config.toml
image_size = 48
crop_scale_min = 1
mask_ratio = 0.5
encoder_mlp_ratio = 2
encoder_qk_norm = false
encoder_inner_norm = false
init = "kaiming_normal"
orthogonalizer = "newton_schulz_5"
adamw_lr_other_params = 0.00072
max_grad_norm = 3.0
gradient_centralization = true
max_steps = 14000
epochs = 27.7
weight_decay = 0.03
Rows from block 5 of the encoder of a small masked image model, named by matrix and row number. Rows with one number belong to one neuron. Each number is 128 + 24 x the weight over its row's rms, rounded and kept within 0 to 255. All counts start at 0. Numbers have three digits each.
After each neuron's rows are labels from the 100 images, of 14848, where the neuron reaches its highest value: "top examples" is what is common among them. Only what is clearly more common there than usual is listed. The data: microscope photos of single blood and bone marrow cells. In brackets: how many of the 100.
# fc1: MLP up (encoder.blocks.5.mlp.fc1.weight, 512x256), inputs 0-85
# fc2: MLP down (encoder.blocks.5.mlp.fc2.weight, 256x512, transposed), outputs 0-85

fc1.347:115127162095126111152107140088134143150116124121117140101137124129113144165142161153117113113114128146109158126138143105128110147129126124134089088130145130096112157127165112101103079151170157156127133117160103133160140137140083136149122152123105113107144168
fc2.347:137108125143117127107109136144163143150130077118084129135130165089109151142099098097153147104085136117109149132134123136117116104145111116138130146101080135167144142132156114147088157106123139152116098149116181116065159115132093098149142110153110144146142138
top examples: cell type: proerythroblast (28)

fc1.304:162126130101145109134158089091107153154077121147116116113148142143091118158097154109124130122169151140130156125101137108143111125125125152156094127089138142163135140094096124084109153145159116106091124134116127119095116113157144158147140091109164148142104104
fc2.304:088122128152091135117119192151138106121171166103128147136111153104170138071140095134117130135110125126113084144158107123124165164121136102128142133150144111107114120157135125132161115134079174144144123136130141144138119147096117106109129190112073104101121132
top examples: smear: peripheral blood (50)

fc1.446:146150161189087143126163154156122111149108126148101119096165105144132104147132106135148092120146135093146130150117111141155125143128177149104157135140125129158112156103135123128156129121162070091130102107097155132093179154144138103136129156165144111120145145
fc2.446:108081088116123151148099072098081158183103112141149144114139132105162131157118175108121151174125102132099139146149137139112135144175122133142126125149134160097125104137132100117124118134086125081151173134153087096135134135152149143134109125112095119140109112
top examples: smear: peripheral blood (57); cell type: eosinophil (28)

fc1.306:145112129070094073152128105120121118127121121101135086159145109082136146140127127135092150168089103119126142115151088126134122168157119136130108098130129150152176138141140141068145064164164179152154103167160095140125124106085092132111156159092162097076172116
fc2.306:116115078158125165158113158113081162131135154078134136117117134182156106158123148125160102140115208114149155083120165133099161134148105153109129130134115105106099161139136064145149136136098080108105131126148113132110094147161105112116095146124109168140115103
top examples: smear: peripheral blood (76)

fc1.11:131155134102090118149098191102093164188137148134099149097132130135151098140130127100132141150134155106101103163124143120109141079142092139113082121112099089130123114160162147152104095124155091127114089124148152105151133117183122130114125137142123142124081152
fc2.11:118110144166158157098128079173156084121101120132139116149114196104128115179130136147155102096118119156146130112121131116123107177097201147114127122129158150137131119125104103109151135124137173123139140161078134158113098130113123116106121102135085147154162085
top examples: cell type: erythroblast (41)

fc1.361:086069080130166149146096089143137100083118114117120126143165150130153147134136125128115099158155137140120140129131146132129118131128116086140166154076084129193164130139131165085125172157131156136165127146145119138140144136082121121131119072122132132151124141
fc2.361:086068118114116117127130142144128146173114120107123146139105129125112127128119112130139142205130109128106127102151098140161122141111153131119112094128128137147127151124139153141119112106166139136087120102126126093149187157124169130124115113074148128106127137
top examples: smear: peripheral blood (80)

fc1.179:115114122128128081119155113103136139145091125093114129198091133136120101132144126150130117103143063159157098145139147134124123129084121151132057128094119133140094111087144157175124103141165112114096115191135111166134151146123167142133149161168150130143118142
fc2.179:143117066123110131150188150106090115119115122088143122165090106126130119142062160146126108130098178088120136082094142136172132121099129179126151154134096128098142101150119097091096098133124139160112120158149123158153082123075122136095120147139152133138132094
top examples: cell type: artefact (32)

fc1.296:140157134158132126114083127145091106096103149113083182118114141168120101106134114112115132135126128141110120158139132111148099121106107132160109120113135141149151111124124140060145108181104115099071115154137136125168142163133174117131218140096115120194118153
fc2.296:079080132106146122136179133107133169180155154150152070111147124088137162131126139134156104109121136120135135098126137148086174142141156118139111136131142110109107127127120099160139149079128151168155141115107117137096102130119100134129064132131110148078139129
top examples: cell type: artefact (39)

fc1.484:087103129124128131133173159150135151181146143191161118138114156164126177164095123120150111096129105120141119149127152116098164061166088128141099102130154126149149144110120094166108090128108108157127101109144119137171142100128150109108160100122146150099128139
fc2.484:177147127115141119112098066113127125072091101092094155149135096079097105094155151121111155158123133156112133118142131143157109173096161127116157161141080132142129108125088184108153147138119176097151112149135148118116149187106110138136110135130111082155139098
top examples: cell type: lymphocyte (42)

fc1.149:128111153144150132169152132114141143124150121116109143144117175073144140115101138103171114136118149153114118147136125145115152126132122149134114141121104141129128155100103082154124166119145108137128080133108116156099127174141102158117092162090172149134112132
fc2.149:108089139119135158081162170122167112142149121142163128145124102102162117125136080139115134129112130122151112123083118121092144115130125157144142102118162131162109138113104137070123114149104130160115147188133171123087118160111131134131141152119141136091142095
top examples: cell type: artefact (32)

fc1.234:158122145126090145141139108169079145131077170113154121128101118128149110146113126129165076153120125147105131161133094152133167120159123136141150085093123111129108116131157106095091131075122118158174128113141138096081081131129106166103110123193140173112101114
fc2.234:151082151134112164144091120103149142129164087136132153106122133158134092098115100179142103120159117106084136125168130172108108149152131092104126100152135139146135140166100120091113130181152091133093076145143114162170118185140114161108112131109119136133154110
top examples: cell type: erythroblast (49)

fc1.358:119159096127142132104072126155124131153120165173142105110173153118154139138135132096096161159172111125124143121153134126115116124120150106167123107116150157113166169119116126153112088152113171091141090154162134153133087148152099119129128129101119091145114100
fc2.358:145094172098116132169166120089114142125139104100127160163088114121113141126128111144155104105080111132114135162096127130131113151103099138067139148130133102138084068121120130100159158117134131170138180143113138129137163116108144150120155123159134119150154136
top examples: cell type: promyelocyte (31)

fc1.336:186122120122131128150104088115105127107158149146120123099096134135176062086115133121137162119106166100146149117118119097130162132124151168081129137130110112114114144125188129125097132095131161129139132122146167131104115129121130153113124106124181138093142128
fc2.336:141140103109121121159126167141076088131099129146141119107101158113146111167121112145111125103102118089136116148122109122141137121152105132126090117162130126127124082146127125132154122084151110154158141104151141135148108073178133114134106151107105128131093082
top examples: smear: peripheral blood (92); cell type: erythroblast (45)

fc1.151:124118111125083119105143149134129102156130153084136167088129127126105092100141093151111127141130132116113098154105140126084169112130123112116148156152127140179150127125105115114135123127123127114127147165103113151124132176057137156084140144125095140104123150
fc2.151:115120141144152104131135123120133148116120151144136096129129167143134177115103179106154128117151085125120160129149142137140100154144120140146113090107130135076101111131140118122126140176128152155108105105131137107135138099172157100177123110105183126163117075
top examples: cell type: artefact (25)

fc1.447:139141127126150118119163093132117128146097074104121110155167130110089131163167159107109138098113132130128124123088121127125129174159111135129079134149089135149126166144141105121141151136162121142106127113079125120133122162146146152127120142149119169168104138
fc2.447:144118158134091148127154142130120141093137120087117133158111078132130120103093141176162107103097103121102093111129130071134161089177103136131150126151131122128124093110117154110127111137124107111127155145130118127121164085120129145146136104134160155140176169
top examples: cell type: promyelocyte (63)

fc1.412:133156070104101154106138098150103124086127132116120145108151133157151168133158093076136116125110098125140126146114129112142158108115120128134132161136148147161178135140154143116146094133133130156118111094125156083137104126110127115114134139139075052155162147
fc2.412:123140166165137134118111109133137105119114144124156134127119128149134094177136129131112116132118125154146123106137124161157119133141115085124107113129108139122120122132121100178136116076146159119176120164098125088137143100155157144111134115127153103143195196
top examples: cell type: eosinophil (71); smear: peripheral blood (36)

fc1.366:124177119128136114061125109156139163136135085101125110126104135149119114160073098119124154149153130143092121121153083152139154097119140128186139135105144175129158147132147090142128101082161124072120147154114137111171144170145103178123112124133157125151113122
fc2.366:112098126097140100134137089134119091134098161118135139152137187112098107126117141097141155112106167157099135156141150102112108154113155142092125156121110104168145133164134130096146132113135123148114123092177121144098106083126135065095122120112097108086163100
top examples: cell type: artefact (30)

fc1.67:138184100166130115143125121131116105141128162128123190121125161147104144137125141110127122079148100145095164155126153073122129063158128119150118140142183144163120122116089131113116120157120130131112079097147128139117142148132159077092147163132122125113090114
fc2.67:100069145091128137131113122140150158135126132147102082126095098141147133124101117150117120183139159098163090116126130150120144175095134160135124109116097121104150110119148131107145141099125137124149167168109139139132125126122109165137129097090139147127147139
top examples: cell type: artefact (31)

fc1.260:138161119128111156160119150108134157134092161117144140087114119157164132136103123119085124138163092143105095135150127113114141150114106156096112114104100095126124144110108134157116143186087115117144148080133132087159151130130094157149098129167170129167111131
fc2.260:143152116137101168180134137124169165167147112140101144107142104126124118117119132136112141112133106131122146125077145151137094179160137112129071153125098081114127187123117141146120101142115137145128135128149101081138157157149103131139087127118121138132134135
top examples: cell type: erythroblast (44)

fc1.278:152130118130151142150112129124107134149135127118127129149135071142104122137083140129127134112115118122106161150131106108085088120119139148103116124082143149125165102114104126135111139174143111155103145146106114093153137086161159085156152145152132101157109143
fc2.278:101124116076157122156121130109097158119141126124138086181146117103151127156157147139140139153169187138143100132118076105106061108161125125149117082130120112136109180160150125117094132166121115114096166112093146142155099138110148113131121138110107116138148141
top examples: cell type: segmented neutrophil (74)

fc1.121:103115124102094116118127146116140111156128126144143147085121174122127155142101115088147105117142098135149122127132139088117199112151099103100131132138149148176122114116098119109125091164160098176153134141112112153147121160126191140102130086115114146085143129
fc2.121:153115145152142129120142135143115157108101130120099116166137114154093098120145157168123159125122137129106146167144143147109085131114122147168138114118099112085131161149126112140129157105080148097082120125158171102121176134126091114158143168138148119181123106
top examples: cell type: eosinophil (37)

fc1.443:117093156126110111144114127132141126128113142112115127142130121158107115097128140163109160117105144095096136107086105144122130127092085146142110098183132119086110109109114127151122160096132138150108109106106158111125156182125137130152138127125132136131113112
fc2.443:126146121109156167158117156130151136137123172141149096146112107106079138141132116140099084125104193106118124121150062102139163097122143146113138123144128146127143149128122157123142123118178130101131122108116152110137110083100102118088100180123159171145080134
top examples: cell type: artefact (28)

fc1.320:143143126147129088133126164108154129183159111131102145150094084140190192151153108143118120153121103125119125103073112129119105136113117131116084097149128113133141145164160085115155181086111108103146144131126149147121149112152107102144121148130117162116142111
fc2.320:090116129131161141118118084171128090091158130113113139080123133077128119116099110159147131125147133166133135129138141071095156149155144113164136169120158120137096101088140138136100128133102115162101115094131126135166132096167109157119116138128148116105116099
top examples: cell type: artefact (33)

fc1.480:137153131105132101138074136114098161155146151162146120139118143100077133161123099097151127112127108142128106134128122122101123136127141094099108112118152096130132140099141133172082115137075143165137124147109134111175124107120129120146138155173161153151100147
fc2.480:089136111100113105115121173098118144156126098090101116085104109144105144127099127152093139081108108113104125119130171116146119166171125127130135123132088130122137177100114135115123160102146097164133115107151110144113167161181099113137123109103108131149134149
top examples: cell type: erythroblast (71)

fc1.312:108131127129100122131121137136102153097161157109077154082095126107135106132083114103120130168159190148126132112128122089122094138120130149102120113098144110142155150102142095138105156111115077151090127087140119117122126157122105112196105146163099161120062179
fc2.312:149147118111142129117128119100185104131112088116186116170148132153116108137184144150144119106109099108118110145121151182151177117150107139129136153157133134126132117145119134110132107165140186102155128134111143145117119116131121141054148098118138096143185096
top examples: smear: peripheral blood (91); cell type: segmented neutrophil (41)

fc1.257:135144132096123100134124142114151195158142143178147103125162099156152151143095096115114152109155142130120109135104119107138144075144129190110129101088119125186131148171165127145119167140112083098097146105136126125145146098135181109150105140121154156153105193
fc2.257:106137138146137154111105098155131063092119097085114146158087150109099098115153175131133138132117114131129135112137139151104103175125123092132111155164148115094133112084088144107122077125129166165163108125137132130121129160127087151120153095128107096103161076
top examples: smear: peripheral blood (55)

fc1.108:116031134127111116126130152124136139126130151133133197103117141113110131093140167123138169143154115118156145145114134127148140141097111130124135108138155135150129135113116099092094157136093114115132144145100138123138159151125108093072104105090099144183123089
fc2.108:124208107123160115139150117122105140145122111118100084149132152141127125173132075133123088126105114133095094144125146111122126101157161138118130125120143132109144121131147153148166118157171133144104093135156124144116104119121157159177145148140150111075125153
top examples: cell type: blast (26)

fc1.180:112154142099113138086127120130090137111171120099101143140102138154124112105152082138136144111148139106132052132153149134139137146090155101135064112108148113138165109111118149131110139145129093102125150100105124108114122114145102117133123151112153131148122166
fc2.180:100092087149168175125161155145129138175151126115122128115146146156094117140124125108154116159167103116156151091118143128138139118107161137146160149172119162101113150157133165145132125135097080125107146145127149092075157159110139109151093130119130117135123132
top examples: cell type: eosinophil (26)

fc1.339:108094081120137107114126124108096148099131126132146136154160121141157122116162114123163142136140126113144164128094099125107101188076157171067107120131082148134117139098120135129153150127141117091149122125149105117137179110110091165115095150124148145144118126
fc2.339:102106092128131149112127093109132132146142078121121125109160156106116149132103109128137094156168070133168118142124105146089101170110140110136175105123172132137153124168162133097107132163105147099097122116130125108175130158118093111150137141155121105100123139
top examples: smear: peripheral blood (65); cell type: eosinophil (25)

fc1.442:118079161115129099119158113111129155168124129129116144117105131110086114141187173140132172159157120125133150125086089123150121168148128134123120137112119148137123132112155103125135133112176106163077150080106100146103104133184126147137108129113128135119110120
fc2.442:135180076120122147126111157119136118093113133110137120151175155163172118136069082102117083104104150153130116142176155108131128066102144140131142122148140119121142139131101152104119141147091152101161100159168157114135143131074148105144130129133104122134141115
top examples: cell type: promyelocyte (43)

fc1.342:106114132086083131167104100125149153131135150122143180118129117077143144153158143100157167146148128125173145114098110136118100150132113148124123120109106104134152141115116141092086125124136099171142107088162104116119110174125108093112167124112134069113157120
fc2.342:164163134172158113099146143160103126112103100097112086163128143159116108119132113146091105103095127117070117141165130131141131112131145127097145149169110129141123125140171161179157122101117155056115131151122135148139153096152128159142093131145116164156113173
top examples: cell type: segmented neutrophil (91)

fc1.395:087147143125084144097175111104121085137138133132145093105121124112126130130134131130137120112138122090104140110116132103138169101119142141105076133124101129158131132153155100071130136128120098147142140140113139113143099137081115157149139105137162115146136151
fc2.395:145119137108122079145128113117100135143162145159160123101091126126127146158081133158138140132104120134153090156119154070146111139097129151095165091114119106150116074124148109134126148100125094161116109124144121169127097104160122130107147143157139136118142100
top examples: cell type: promyelocyte (33)

fc1.60:147147155117116100136154075130086149127135107131174150120155152132137132138171149091144120139095132143119113120085157113104133154120102110098153116135121082148129132159145124175136117128130157152140109087091096154124137089157138108163098144136160201129105096
fc2.60:139134138087102152125118134126137158131131134109152126146077130064099164116153109125152120150152130109086108134164152100155098131133109151124100154112147095140104101149125152100081149131098128122176132113150132163108103096179129083141167159097085109136105103
top examples: cell type: promyelocyte (55)

fc1.1:134119122127125138121102096126090152107099171120142116171153186079134104086136108115127141184109156129140107155133109106137164108080157149162106139137130127127122122123125110151101123133143129127157139120125097158131129158101090134143127087152102112145113146
fc2.1:108121082114147096141106146162132103138124127130144182126107118102086155119147111119148086145121123090126145118098091147134124118094097122116146145108117138169164103145122142128124101126109126114101114133166155156126119137168124141142157138105120084133151127
top examples: cell type: erythroblast (67)

fc1.429:102104172112104116133161141105134182162111129162133156119130123138122087100141177126148199122159133162122133113126079108123127123122066159161115163073125121151136149114158144118154152109131080159124144111127088138132141118162126132154108129101128143087104124
fc2.429:153158090103163118125106098158154085104128115077110127150140141118130149149112091122111067129103128091120126145115157129129127118140175101091140092187141127131112106131095100137113098147119175105118128122144161105125105125102138113116134122168140109174149147
top examples: cell type: segmented neutrophil (50); smear: peripheral blood (43)

fc1.80:122099142155131146115125107162114095112146176122135073127103110104168126083129066132117146137126129129119147112143109130102090110143147107127110151120132107106124110157128133144114071101124126132117121128156114102092126142128069148110150150164144157121169123
fc2.80:162150161133117140131160137124107113120137120140106128117076111120099109123158114120140160115150144153132102104170152131132135133185120116064066107113117114124132096153157168118137099093128067140170149109100144089126131079158095102153131120119093127141124124
top examples: cell type: lymphocyte (59); smear: peripheral blood (58); cell type: erythroblast (35)

fc1.256:158143133115134099133139150184122109123110153125149159143106098139174128113148095109112053102119149152154132147151154093158146102129123151117111117127128097143114098100077152139170103118126143143141157140095138108136136091120112107104148134175117076110133143
fc2.256:145110156100144129093169141118123161101131174111145186122121108181135110133158112169123117131178120168121158138108134131122104119109119154145133164126143124110107084114145108111140111141145119141133117111133134138163160150117175194127136123109164152112145087
top examples: cell type: erythroblast (50)

fc1.160:107118140135117133092139124108087113067195086142126104095092115095149114120146129144135125135135163122077121092119159130121152131112109108083146154096142117107096147142152106125146137125107108159125112118151110132145109111127099090175130116185113109127101149
fc2.160:156129119098144108132147142143161102158100137093166124162176144146115145109169143154117110108158115122144103129120113117145121140157102132158126131167126116103158107070102156126089146166137130127173186126085128123105166118139181153078136144118123151131158099
top examples: smear: peripheral blood (89); cell type: segmented neutrophil (56)

fc1.205:088103159165158185164123130140115132127134119122111163125087129136134140090108124115124109143118143105125118114127161084163140124091115139107109151103133133132129167138145092175097158149128100141145129132104091113142116126116130108173147124107100156154079141
fc2.205:122143132108121149131114142166104144106159106117125146119119136141077173150118105118144127166116123113147120111136111093113131147124108094098161195082156086164129150127169131092112126132119130151123095116120108171154069169177151141148126126132106130157119143
top examples: cell type: erythroblast (43)