{"translate": 0.12, "encoder_arch": "vit", "encoder_norm_position": "sandwich", "encoder_width": 256, "lr": 0.0054, "momentum": 0.9, "orthogonalizer": "newton_schulz_5", "grad_clip": 3.0, "gradient_centralization": true}
Rows from block 1 of the decoder of a small masked image model, named by matrix and row number. Rows with one number belong to one neuron. Each number is 500 + 50 x the weight over its row's rms, rounded and kept within 0 to 999. All counts start at 0. Numbers have three digits each.
After each neuron's rows are labels from the 100 images, of 14848, where the neuron reaches its highest value: "responds to" is what is common among them. Only what is clearly more common there than usual is listed. The data: microscope photos of single blood and bone marrow cells. In brackets: how many of the 100.
# fc1: MLP up (decoder.1.mlp.fc1.weight, 256x128), inputs 0-127
# fc2: MLP down (decoder.1.mlp.fc2.weight, 128x256, transposed), outputs 0-127

fc1.87:515523493480545459450534571501552429532518497377521530553525482432368448498553511553550552505506445511549530530438565533537401414480458496415506478654452560428454482505381442516496512508543496591460518486502535539455538491470506528518539519511505476457486494444564600569518406430588501488472532435485441581466548438550539485540626585496453430522518501499424477504528482500457543486503
fc2.87:522541496528511429422459519392463539524476422472545527550442487495603497403560543554462510523498563497487458457533470531550711472527528456551461560464494416485545466547458520489546440473517471449555587556551520517536513469587461444393484563526487410405490511497563535497440457513537587461450530567472470495538478523474453488486538514432445517389531496440484480555539556474441533516561
responds to: smear: peripheral blood (100); cell type: segmented neutrophil (46)

fc1.164:455485568542599509517473417536526477506504444607483507472621482406526491458519527522488598484464469610505552482539510474531505476511518476456490508422531494511446637459481570447512531462524535563555427579528417621387460425590497468532562423406519419500504538467497488463450514532530491490527529551418562430488499489488446533558521457519427507438506399538463461511463444548554502509465
fc2.164:518572443490448512461537600468515533530603505428423601510488500489463569520528477472516382435515500447597383562476463534481453522401521486517455541525486555496543412463496427534466542489503486443460598421485533448542577567477487524573498497533486532463481405582464417407523506498482540488528469496568526503489477528590548425510522560464597514586451600461536455466472471442474518526548
responds to: cell type: artefact (31)

fc1.165:503391446468478477421497496499406508491481470446570521497479484505543476426511580509528544522520827533447424471462557458526480561492418505532542527514433515495487484491410504516538452509530553550536559479574514601447527508502434535500491456508514549470505501529483430434450484485508504553459540469488490416551508427482505575491478536502491469444490573482512495455528531499520515541528
fc2.165:540361414479420505535466543511455536547525490501559449466443506499511503565523503547510540515461649671536495531446489412520478648510445590526501517434510503462484452437511518521526491458518496521452474465494485458532600467477500525519349465489396478481569467507474536547505463507492440433495448518457536523397497489581493576533565552498445540539460497502506473479546543457554468565471
responds to: cell type: segmented neutrophil (44)

fc1.147:570488495450597434530464516547508529493508510494549459518489467579393462512543428502521467583535561554560529579516501427472485467588493542441499475526405546528540531453480566443444481514433536479486509532386494488376391528515516459572523509503565475537419440580530473474517468510483539483443527498505537479555622525569458483642449436444513506538458498405576498466517502504390471484436
fc2.147:517453455480467525512508481403450424505472558562551530511500531420565615394502519543512500431493472465476470480518518492455504557406519393570555550467537508481583472536495436551551410376566422466520453521634524484506514496524433574496525478501474499490544523513473480524462555546571480547553507534441552512393377499506481444519521463510463489454577528593397549592480491492521470488569
responds to: smear: peripheral blood (42)

fc1.70:431473508537436433492450448554495504524425529556476430518528490555578530495495594532451520493509501385429464456448534585455502498523491443489423542446474463461472469513585430481494515529457465483403605550574494549473502401487497558523420529493496544549501587535524514578540500552520420525485575520479518465487420422517475517395507560557582465476540485595434439552560585502599540415474
fc2.70:449451519529586441534618414476489448468520559519646506444498499564494462494475497505503474384528425567496460524397452442494465470486405475549483522484587445428488528572516466582442516438466510509400515515521560510513492528525489557480513538488473566479547525614520517440580465555482495402507501530495429526488471556605514461469521437576443527537526464564441542547482444480541518399577
responds to: smear: peripheral blood (54)

fc1.238:464553476562456431511553420507501520574530441563541523449548503513495582440489456549452543374488535498461449460494480461502552514512437596482557531518549409471425541541467507515522540431534505486501552520507465595546421559456459544476460504470580438437469584472479508530572420512557527504562529429606489389482531505509408452502413493518479577498474511469571568527607550485399505418459
fc2.238:523415505491435533470463512407443512552529529458474453700450499555437464532534544470546538527438486521491513496530478446619451518507571450606439461500536518522448514520523487542495493480470480412447497416561599506553476449573540475634532486530487519572460456495548482510501531483446502486369497505469472522530534500481594459492596472426528479472566467561473494539474392450547438522484
responds to: cell type: artefact (29)

fc1.110:446504588477441518564463459504499430409434491465485508525504469536582428462464536515438480479485461510468517472467498524537552470448481445480499421573540422439493447568544521511554522652458569541619452591455541544477509489488523518444484461467515471553582542465468571600464409488537447541592618484424513536486526416553553574552498502430482501457544467538532556448469535451425524426529
fc2.110:539566397467476587519443526576569613480528471486429436477564483524424543510558487458582516632490550453505470544512502468490523504455504559544530497436482522569534535528491542401511445458502486537574442450516509544457480494390520434529567503595569550364496481457448460523468541541496533432529431443591536502503463550495499460564506518442502464477516529506471426556515464385498383491474
responds to: cell type: segmented neutrophil (54)

fc1.192:435492488524500515539540597473438524505446532514490486455479515505476399577386472462580535428484540578395537454501473458479506577509539415562580420551489584489449449568524486500474558442456469520458449565544417554426493537542576448527626487437512471533610525531461444477522439426531457579539469488415484504506463631472464478464495526562453454590500530536464481496505490550521526492456
fc2.192:430444539521472618536511464516554541561539527492479425443486451361472579516497502419552500508541505538464593475521409429474513493506550532443457455532492528488471576423549515535404487434524567508562475433417504520533452445510438543501545476487538568495452547524579544510508440460514508468470619492532517537507541414488465546537490518597543559479396374499531485527509611494439524426454
responds to: cell type: promyelocyte (37)

fc1.28:501521510551454487451475522457477511478551597490621458418485510486447447478560569485605489512509511440533502437448544416490545489462542477450550543459568529446371485515478512508489595479475521514457501510445625618538467472437468524461615509477488535457501478494527478498533427530538420558530544560476636428447444485438452553531506465473489627499503481537525469521500553436461513401567
fc2.28:444466490512461481542477556547596535492348388584427504580514515574442471442519491593448520536501510542449554331595481512478519531598483434525502516533475447513581483493522530500515452533477519488572588483496410471556435502587473441490469469467494441510555515485477478508484539445438479462501537549524464527468615482519434466491565523477477495474480498445509516557409442615552464538504
responds to: cell type: artefact (28)

fc1.107:485519510506509494471508473587483487529574477487452450526544513500551496486464443513478461532479498514547486583514460457499419596571564503445484480504455437519408452482471485484556507552540386446450518556537496527512541435479650462580488558439362469533530516494553536391409505616485362468490522496533436445598470492531487459512550473479509549462589539539552573434584490556515442502513
fc2.107:497501503432469461576422541458513461394494574467483454480439546511445460516567442563562485475453492562460495538526511505513483423389518560558517574486483504508540557505573538487475475597532426564532508391438509519565542552541455442501553450487557445427478471457358439646559408505515513497432513472503511494515513531489503485457479524551514553495534491499482472590477446535495657457565
responds to: cell type: artefact (45)

fc1.243:538429456505529464473396516485470578473526469453453464488600491473476538468405426552530567508556419468567535491535545523493392545428409398525481484574496465508494426527483532518439483528456584551591566576475526538593526521466525435538471528555497420579549552511496543476501547585499536556617417481546500450556495498508454512458528549512424393461480446424471513522558442489535563477489
fc2.243:493582494534572564485582479533501482407609529475462476543505515509492492527490399499529588415460596538505557488534457465485504424525504515414442500514573527576509538392515562484582509486564483524412542486486506510464435521495566527499500492527398493419480539458535439536459487456463566456486451531526610514497507482406580546437567438482502588436386468414544476463463461459504569495588
responds to: cell type: promyelocyte (28)

fc1.187:432530562518528532600517425493465523521533540570503424523578516546469449404412423497491532495550549608525441499470553554504537518500502481561448471524485494402455615567548557454489482509584378443412494470537470498535509391484443431475506563437526469541494445540501457520537486547541491432434535498458472420562534464498452494487430489540391523519476571440563528553557522527509529521614
fc2.187:411510541438504486432496538507425488546575462475453601562535596491614465475500563438441479410595497499526524541567493512442502492568477425548517619549459518432550398476488415611488438585552553491493495491489552505480523532508445397458546513453497481534424537473453470500487438462435520499463539614457505484443447474500519546515539504483516556444403511482534451497453543546553426548551
responds to: cell type: artefact (44)

fc1.44:500542557537380517436486512503604563542560495364507475424384501544482457474532451496525537473539543543493551461460490491479561465530531482499476463564491517535472584493555489397506436519468575449526374472474520591524502497473599466469482578480621537530516467425479486510464506521475491550547423474631497497547410444584502481414533483495496475488501557481495463646453480527498525481501
fc2.44:518495487540540506545521549542462451424557478611509446535571485519536514457517501510403497501484500435516544503498469389501499421449460462472541490395508497477493469501513488588406581457574442483493559513505590520506482577489505561567482469565422438434624425498500450434437462468517522550521546530447437611415573505388529532509565549533467469514529498582618507438541536436493514462466
responds to: cell type: erythroblast (35)

fc1.23:535494508452421571583480483450543505466496498553435437522488508483552487587489496448521398549493534514445455503448458516429581476419462455550519491530542444558526615474433399483518396541606511497499582428505545553470529585545427487465506506520435627426376486554465466502543562495459540464520520535507455542519549514477501442482475395494553508542461543520526505423616500522565515529440
fc2.23:556534539521559527541493470486499492605532425610551485474441511544489473433485602464521554424536459484507501542506443463504485460438492541451602461488491510462465474417512459480616403587391459432606570440469575498554544499470491511548473460505572504496447515411455510534428484549473471582549510575391498452586469481527539526492444505507463494568426511517571456478556420510489450488584
responds to: cell type: segmented neutrophil (47)

fc1.59:521501433557454436530482507513471492577492497494532468511518490494460526543538447536515532420402488485463537536521445476572389472505506597455535472514453396676396531504512482504472444559497405493485533480532488565515451507518600445527467379544501494451509533444492487459519420536578467505499546487586434492530533482565478387456608541488428554494573514606526526486605514487475537503515
fc2.59:451543449471582532484549555598577508403434486500471522431493494448539600521486572494503487548480456591522462557464456546490466546436462484483556434582438464543475488507584517430407562419589594489461480576458520477541482478508565583477462493460528535515488466494495578476449565478447515573446493491398527529426508546528375438436564466440551562541497534444381530493504494527517521513471
responds to: cell type: erythroblast (40)

fc1.26:498488511572547496487440548499598499575474514399583467538452429460524497515520561404464534383540549496581427496368505535495502451491450502469529402502522473529406502504612530463454498443428499540511441493510501490582488516598467502515524466543577428498571481539549490473500548542496428508544475409558479452529427522495527442440489526490458585450559576581509508560616441477455488465548
fc2.26:510354440507533417524431515488546450523490463460514398527454543524519479431565449535433467543640390522550547503411533512483545441496521430560511492619458533563526494501570503486570579529407478454538506489473493500577515438585430570512486501542519549469456461436534470550498482382504544467518554452525523542545477424513509503503496615494523457404521540441493505496447496507505589459482
responds to: cell type: erythroblast (80)

fc1.57:559451512439400487489468475528454519475473496507462495388577515519451626454440615606486521531511520461571461463519460492412527525402481554480432439520516528476535488525427491577444416455467569476522515455493539383589499423535498435522546467578533448488460479544626481508484554526470583453529456541511440546486518483591503426561516512470517508549504528482443449494512604551452466543552
fc2.57:525498552493376421460617466508448492492476502571467454562508433514555402502527468568496484529434521509433434455523523515498540539488473515508507541498504551515401507477488509511465547505438483474521411542528457521427458490486494581549484611488513511567452400494463509428487515604516481559569572481483459523596517598524536556468572479506359395478553549459499539494498471411569613486458
responds to: cell type: segmented neutrophil (91); smear: peripheral blood (83)

fc1.36:487431516404498397495439502487536533489496517545529501515558538554524469469522417484494563484648510481485546497515420543589439510435445461476543639530510591547509529476555513455476497507458508582449524426480446502550476519547503477368396526580517502467490422546436532507518488588565489517482467510576566433517451501453417500542500400493527591459490471501463416519512468440576452574520
fc2.36:484492446577555627564454509531554511522558500501617493461510485508517528562400547453545366480431490478458464565561442552523588483498436580389478420479501496452531493540383579443454548517409522443514439466453492502489476484477529552424544535460533429518505487446549571450533523476447483488507503466569540472501496489544488512489517540582574603558468492490452552456546536466431401495545
responds to: smear: peripheral blood (58)

fc1.229:489460447530489510538536438481494507500545520511472487474601597605457531512596439536529556478475532397483485500493424445473581499533504496518475487437544444521523376608606495497451418466566566585524531531533545530531477485521462471533506486555438459472471517538488498449513543486500552492528318354423517598509483516452506480442488570501442540483460432537516494514450592500451452508539
fc2.229:439444551474541499440532495488426503519457520535495475460424526409483448450492526494527485526496444518528542462564459462555466457461476502502433526488454513549597552527467470527445496620417525557313468491518513410573493536584567518461448533600484520409513540453521489485498484503522472505672611442477513465504547506533497549499510469430590485535503563462517479458553578528522470493395
responds to: cell type: erythroblast (57)

fc1.118:444513596535409496572466489442454468475477531518478427498548429553521562480524499539555491536523429587454477586504574507560525505519524476483441402494408433479550430601541471477596483627453529559514406515468565542481477502438515439592498459539503429530504458434561455518465473474521430499543473513491518472530513536512582508548547434484432538413526479476506531456545436336555500492543
fc2.118:473457537520489514509645454590452447528475507477470576377511508429496618460477586493513461527437508522458452570486445568414619414523548537457534509434573530450488538513463526510479468487559523406499456447560447551492531497493479465504572425419571565458461463457538485475553479487454535493591537522598485514437463465535551489506457522501484501400537512532496458522628548503478418517459
responds to: cell type: eosinophil (32); cell type: promyelocyte (32)

fc1.198:465515427472541428490537424492504436465490515520597497561443563573567431534504482509548468464362547539403541488474489540558534532465522407534471555503520450558538474458509399464479542531426478500420564591476468474546453522531534529517470591404490535541546509511485521532506493499392478537396548520454524537526401547488582499408478452471501562458456538529519585567516564498519527397585
fc2.198:471512549506482582402531591488574553546552499477456452434629461456458573474619489447484456559539493509476493461473479529440459523436501451557558533522484558597571559371554487511522464472585479533551473500453433488486516492445507537520599462504464497442488444470448532487422500547508448459541469503457547438538500542470509443591519459457433479414560567536537455598575427469498497466412
responds to: cell type: eosinophil (60)

fc1.188:517541473466477544536557520484531509520475523449468549467468507408463432545490594429529536477524508544457555482560616607567439500427506527526490572533472466428531590524467469575405490522465421557517549425417567447526506576452483471534436485575590531386512458439511500471530482485415483547368510469556488440507462561558492494496454623551593481463426461546517540519511471481477488483473
fc2.188:536474523587515548439481508474476497562594556461492525518518514583494590566565547500410445501569526399559442478446504656440506458484502525483409519522391461543488431482493440456559552470494559429496485536484604475400549506491475569487530506442485525514449489529485490470540421504491485568487514420442477479536482516504565598430526488471553557516515539561540492497487399436349507487515
responds to: smear: peripheral blood (82); cell type: segmented neutrophil (66)